From a checkpoint of a small GAN.
Model: 32-pixel images, generator norm batchnorm, generator widths [64, 128, 192, 256], discriminator norm batchnorm, discriminator activation hardswish, discriminator depths [2, 4, 4].
Data: trained on photos of plants, animals and fungi (iNaturalist), 2.7 epochs.
Rows from block 2 of the generator, named by matrix and row number. Each number is 128 + 32 x the weight over its row's rms, rounded and kept within 0 to 255. All counts start at 0. After the name is the row's rms in percent of the matrix's.
# conv: 3x3 conv (generator.decb.0.0.conv.weight, 192x192x3x3), inputs 162-179, a 3x3 kernel for each
conv.19 098 [ 66  98 102  98 143  96 140 160  73 130 140 158 115 157 122 116 133 133 146  81 103 106 166  57 119  90 103 110 126 140 110 164 161 144 143 118 159 164 138  92 126 108 147  93 116 146 176 180 135  95 109  97 121 146  85 102 123 133 170 133 149 138  86 160 153 109 123 109  62 115  90  95 137 120 149 120 135 150 113 138 116 107 151  86 122 100  68 117  90 100 115 134 149 128  96 111 107 118 172 134 120 134 121 148 153 172 133 180 147 149 149 132  68 104 127 104 129 131 111 138  91 127 117 128 142 135 105  93 136 118 157 168  93 115 155 128 148 186 150 135 149 139  99 171 123 158 177 113 183 163 139 109 105 157 210 102 160 183 172 111 107 175]
conv.20 105 [158 117  92 103  93 113 129 125 133 130 208 100 138 168 109 122 175 163 141 113 132 153 121 145 113  92 120  40 188 119 124 122 174 128 102 140  98  95 111 114 118  89 163 177 150 201 146 102  94 105  97 100 115 112 117 117  82 145 176 100 120 133  89 134 160 148 102 152 102 132 129 156 150  96 147  94 119 108 145 103 125 147 156 167 142 137 160  94 125 133 150 101 143 104  93 102 131 110 145  85 137 149 153 153 139 134 202 139 136  99 126 176 134 116 134 130 146 169 171 170 107 111 135 136 123 144 165 110 122 166 139 140 143 148 133 150 106  84  99 108 140  90  89 118 167 158 122  90 150 109  90 185 165 187 146  97 109 161  79  85  94 130]
conv.21 099 [112 101 137 101  53 179  98 106 123 109 145 100  80 107  56 140 125 139 162 133 153 177 131 164 138 158 195 162 156 138 143 152 115 172 164  60  83 142 116 122 154  90  87 102 155 159 175 135 165 109 128 133  82 135 118 196 104 141 123 125 110  80 162 157 103  73 190  80 107 116 160 135 167  98 143  96 180 101 126 127 152 164 197 177 135 181 171 110 151 141 105 179 123  85  90 144 110  86 131 116 133 106 110 191 165 158 188 161 105 139 146 138 165 109 101 121  89 138  94  75 117 124 114 140  93 173  83  97 104 134 149 116  84 154  90 159  61 128 156  93 117 117 124  70 123 131  86  93 131  97  58 117 123 154  84 178 182 198 186 127 124 133]
conv.22 104 [126 167 160 221 129 195  99 151 164  90 110 148 178 151 128 177 160 143 137 134  83 167 123 157  89  77 138 140 138 131 107 134 158 167 111 139 138  98 102  88 130  96 160 131 173 116 158 129 157 131  83  99 130  71 129 147 157 118  83 154 142  92 157 108  78 103 151 182 112 134 161 174 126  77 148  94 114 155  87  83 116 165 181 122 165 160 123 168  44 135 173 181 162 136 192 217 148 155 154  91 117 136 132 123  99 150 158 130 134 151 157 112 208 152 119 135 162 166 139 110 114 166  90 141 117 117 131 107 120 203 133 121 157 137 114 132 161 173  86 152 168 121 113 143 147 112  77 127 153 152 107 206 129 116 150 179 157 112 129 172 113  71]
conv.23 109 [ 92  74  86 108  90 164 158  81 142 138 102  82 113 107 157 167 136  81  92  91  95 123  46 132 105  98 137 106 110 147 158 129  84  69 182 151 149 142 114 197 149 176 182 117  65 145 193 139 128  66 100 114 119 139 156 117 136 150 145 164  93 115 155 149 158 129 134  68 112 130  96   0  87 171 140 121 154 172 117 130 129  84  73 145  61 141  89 101 124  72 153 127  35 186  97 178 220 130  84 168 128 139 184 135 160 138 127 169 123 195 128 109 109 101  99 159  86  82 130 100 111 125 163 158 147 106 196 132 165 124  93 126 126  86 142 181 152 185  97 183 148 100 156 140  96 137 112 150 164 160 127 133 103 174 106 111 148 178 183 178 144 121]
conv.24 102 [100 135 122 127  95 138 138 151  88  81  96 145 152 121 172 107 143 114 168 137 149 113 122 179 122 122 102  97 115  83  86 114 107 111 126  92 171  71 153 126 155  98 134 160 142 142  71 174 132 109 179 108 135 127 136 131 112 121  99 175 134 141 121 187 125 144 148 139  95  98 122 169 126 125  62  89 127 158 140 121 100 126 148 143 132 115  91 110 147  78 111 131 162 115  58  76 157 133 129  72  83 118 123  94 173 118  54 151 132  80  73 166 123  91 113 167  63 142 139 138 121  96 138 145 117 115 129 189  99 171 119 153 103 102 128 126 129 154 172 112  86 150 139 130 111 112 134 148  66  72  98 135 154 179  86 186 138 167 180  96 139 123]
conv.25 099 [121 111  33 159 159 110 132 114 126 175 167 161 112  65 139 162 120 158 167  86  88 162  82  63 123 170 149 146 177 127  81 163  96 137 160 156 201 113 100 148 114 133 131 177 134 191 119 164 117 151 146  75 101 130 169 127 126 128 133 166 148 140 152 173 175 160 117 149 135 173 146 176  89 111 106 137 117 119 146  91 129  89 145 120 169 111  70 192 136 147 140 105  88 144 105 120  83  74 108 178 157 165 178 163 167 141 137 141 167 101 101 155 130 133 162 127 177 115 183 140 123 125  85 136 129 122 140 138 167 134 158 190 118 118 173 136 130  86 180 147 127 157 102 125 157 114 162 100 122 173 134 144 106 113 109 123 178 209 103 159 153 144]
conv.26 099 [103 131 113  98 123 167 112 171 177 116  90 120 133  78 145  87 131  99 109 116  89 119 135 114 122 200 147  77 111 126  99 173 147 126 125 122 160  99  74 117 140  56 121 135 165  91 181 159 123 112 140 185 183  96  76 106 110 122  80 143 100 123 140 201 179 176 101 159  91 130 172 161 169  81 125  98 142 125 160 148 134 164 181  95 141 112 106 104 129 127 108 131 103  87 108 101 144  68 173  75 116 127 120 131 116 131 132 176 114  76  74 107 169 183 133 160 150 150 120  96 175 122 127 103  96 173 111  99 179 107  76 109 112 136  97 149 169 163 111 126 201 100 143 180 150 127 154 116 124 149 145 176  91  89 105 163 132 147 141 130 136 132]
conv.27 103 [159  92 132 144 124 124  98 170 131 109 126 118 135 159 128 110 103  91 101 107 130 128 107 138 124 139 121 126 134 107 191 140 136 149 120 142  66 149 153 107 151 148 130 138  97 101 106 142 107 161 146 105 122 146 120  69 109  89 108  95 124 132  87 121 158 149 125 104 133 148 125 101 113 113 146 174 135 143 107 104 154 145 163  77 185 101 100 152 163  78 116 146 134 173 177 130 128 141 122 185 141 100 147 125 119 105 188 157 161 115  91 189 147 127 137 130 176 120 110  83 138  75 108  69 114 162 121 156 139  87 141 103 134  94 111 104 134 120 104 163 104 156 121 129 112 162 110 144  78  86 125 136 133  81 114 146 115 177 125 148 153 188]