From a checkpoint of a small GAN: 8.56M parameters.
Rows from block 6 of the discriminator of a small GAN, named by matrix and row number. Rows with one number belong to one channel. Each number is 128 + 24 x the weight over its row's rms, rounded and kept within 0 to 255. All counts start at 0. Numbers have three digits each. After the name is the row's rms in percent of the matrix's.
After each channel's rows are labels from the 100 images, of 14976, where the channel reaches its highest value: "colour at peak" is the nearest of a few named colours to the mean colour under the peak. Only what is clearly more common there than usual is listed. The data: photos of plants, animals and fungi (iNaturalist).
# convs0: first 3x3 conv, stride 2 (discriminator.blocks.6.convs.0.weight, 192x112x3x3, each kernel summed), inputs 0-111
# convs1: second 3x3 conv (discriminator.blocks.6.convs.1.weight, 192x192x3x3, transposed, each kernel summed), outputs 0-95

convs0.40 096:153126140101147139125165124154143111123152133131182107119079100084116152145136139135085128136151129194087111137143110119144144121114147138133120131147141115086111102117148080070152150127119152128164128145157121140100130124121116081138117132131172097141098161124127131118108111181140131156069139128124101160118106126121096135089150160090
convs1.40 099:101109133115092104106134148142115145095114103122163107162116112123132106150100114141141134116117117190178132148125167120119090123117130130119142098115092125122111109136188127174139136150127091131146143118152158116145134137136084109111112130138134123131075177120168091186107145142132091162
colour at peak: black

convs0.11 097:164137130092100147141111127146118111141071136138145108073158148141092106133126157129099137107175112102125145103166117137143123101131155130127164161140090137131166166101102143153164115133138112097131146118115137128114112118137113140114237119109124130157150114128119128126156137111126118140132107151130127126142179068125118137145100160114
convs1.11 092:164124133143102102138134136120156121112109167058155174117130125159145118133109157102073091139118148124123125087135118139109134141109126139094132114122097133128145140128142138174140130137170151114077157159126128135130124132124125159144116124126126098129115099120092147139103100115073138130
colour at peak: brown; black

convs0.36 092:096103138156081096105122122152168124150132140110144166129159097118152119142130132140175129124085135138115132158110140156167117130113145127206114114158140112108113124123130081104108145155113072081158150086163146086125118097133132141116146130171118153136164141134112107118139129121107127093124166122109168124162139098112129156120130113088
convs1.36 092:084113144113093095105141083095138129145113137115123117126119144132107105113127074156158115154083162124138135056132117128146086117166075128114135118175158140092122139131137135146162137138139137178147158146106110119158145140091161129134130171144112162160147118130136134180135117122117148122
colour at peak: black

convs0.15 109:093115137143133095104112110130144153104107117086129127131125162123108143149163163154122130146110114114130142153112129125140115109152070062158155171123128115157126111141076138088151123089119115133161150134155120111138147039129174103102169136099112097098146131132103162134119121137131128131110155132127126111157148137154116086098115123155
convs1.15 104:129121125135123134139119082110095110124110147137100105095119141182134123129116122112111102149121156131075096151098180131104099135138184160080080112140137110117086123133131117109123144109101170136122140115155139105099131124140105114127117180131142111114116112140134118137144095116141086147
colour at peak: pink

convs0.155 106:198101138127133153106129095117149151128147165122082134092139137159156120106138148124091144096131114131109149099097149128189104131194134105138169131147129115104163099136081143130131121145133097120136088169132136131105143108153119077151093116127150125145134134158122153129118097137138125129095152166130124162161145101115111117144101102162
convs1.155 100:156138160132134138132123125135130160115152185134118118086134113157092135199137153128087111137122129128105129137105139138130161117106113143138157108130104149130115147151103135123142107147140152123133137164156131139104120164110099107126153110139129115141132134101112125123128160133100145134
colour at peak: grey

convs0.182 105:115113125169133089133165135140097065133146113113141122066145107134151126130139155130097120146102118120119113149096109110121103093131107139157124145092120142103132140112127130142113106119121167140163115142152163093101079163119142119119149131150089113122095161100113172196109111124110137114184126097122132151111108122153102098095103114160
convs1.182 092:110118130127102147146142179150106117139148118136149131128094155140093144069125119169098107154079135101087124163139114133123130101097181129131136063109144149108108144163120097098112138092137116118146135107141180108161117137152135112101157123097154152112122089095130135178073113132145152104
colour at peak: brown

convs0.94 098:131100141161120155103119104144153111122113114070126142101137157117096104144115144102154120149154116092132154135150174117106164132101119117136136112151116113151132108113117143171170126158117158127131107100143096145114090087121186172112165139131111107149081117140153150144148133127177094109145134101151156119107142120097149128168094077136
convs1.94 107:136131166091163167140119132119090149120135164119138083134130133154141118168109088122124120136102126162124143113139124098107097172120141115120136132160155160126193116174123144083104112118124131158117168109125139161101163115107160147119145183117138111173128094120182133113172101110132137141
colour at peak: pink

convs0.148 103:115142115073127109137103127167132108139087109082122115099162146119113109146113109100124121155120085113109154161126125136078127145116158132094145129121130151103130076081121120100100130136116138098132122134081153126115142152121155109113114134099100114155131117102138144148136153116120104088137146089144113123170153066080188157144096141122
convs1.148 095:102135178125130152154106169139115142125109125117132150126147171094129154130139131137105160136151152124152120107169098127165126107122105134164141171140171167130170109158137146147143124153177169066163141145120138174105144155157120116118198147120126085136132136114135113141135161124125138137
colour at peak: brown; black

convs0.61 101:123154096097111170153131132138154153064174144123199123117155136129140132140110159133115156135164133112143175114145133151143143108169139101164108113125108119106083122094139132150137121148129139118106133139158119116156105117119151147099195113149150117162099119114134098121124107103109119075199120127129114115133093125138115131120154105134
convs1.61 102:119141152122115129094121144142130126144112106137142133156122161125078145152143121130073127111165099131087156140126171130141127123077162115102130110108151136138159113145129145159144130106167105091144110160097108151177104111140115159128092154114111188147123164127100129083158147106132109073
colour at peak: grey

convs0.101 085:142167104080130168111146078124164159155129111125149159072138147142136139146149101109171161120145142111123119126110117140148139074084133132149120120117115141133162148123147116097092121154110133157117148116100126104113131085136178112127142090102088120096095157131147120153083105172138099104131125115139075125119174142119129130105125133109
convs1.101 105:126114133147130153118151118116117156102111113142088101122106169146118140213134133138097102138107113115151134159125125114109083128115133137122121160165110146116160128123117142132139157125108122137113114121112145099122155191080160136104182165146132124161105116122144148155145142102105135095
colour at peak: brown

convs0.99 098:120102125128095118117146136142147136139113158140098114135131145154104131153146093141131162111125131126130133143116142112174129101099136193088122104131093158128120104115181137139106122209096086134122111142118151117131100144092105123101103162143126149152143172130130081161081110151149123139110137148130090105126146127103125175141090170144
convs1.99 097:120103096143112158142150135108140153105159121161119091118105130097111114126110152131140135116150118134164177136134138112170124099126151128151139081177131152129104123104106094119133139134119167148118087086160121147081114117101114145153151119127122152067109113132156117164130122100137130080
colour at peak: brown

convs0.157 089:149160146139146133149112115168138152108114118142131146100153111122121129148113144057115121134132112127114158174108115139167098128114113121170125111105124119102115135073100122145134185152158117176138102169139060112144129119132126111165169075085127143121123117097130124171148129129114113100112154145112108177117165117134121127110156120124
convs1.157 098:122115152164114136128107119164142102147131141124139165131082134160109140138161121110141142148086086097106131118112158176133104115158101115160122130098116111132114107088138117136131118136142118057130135146118151089075144086130124062120072092124114110102114101140114133129160146113120157147
colour at peak: grey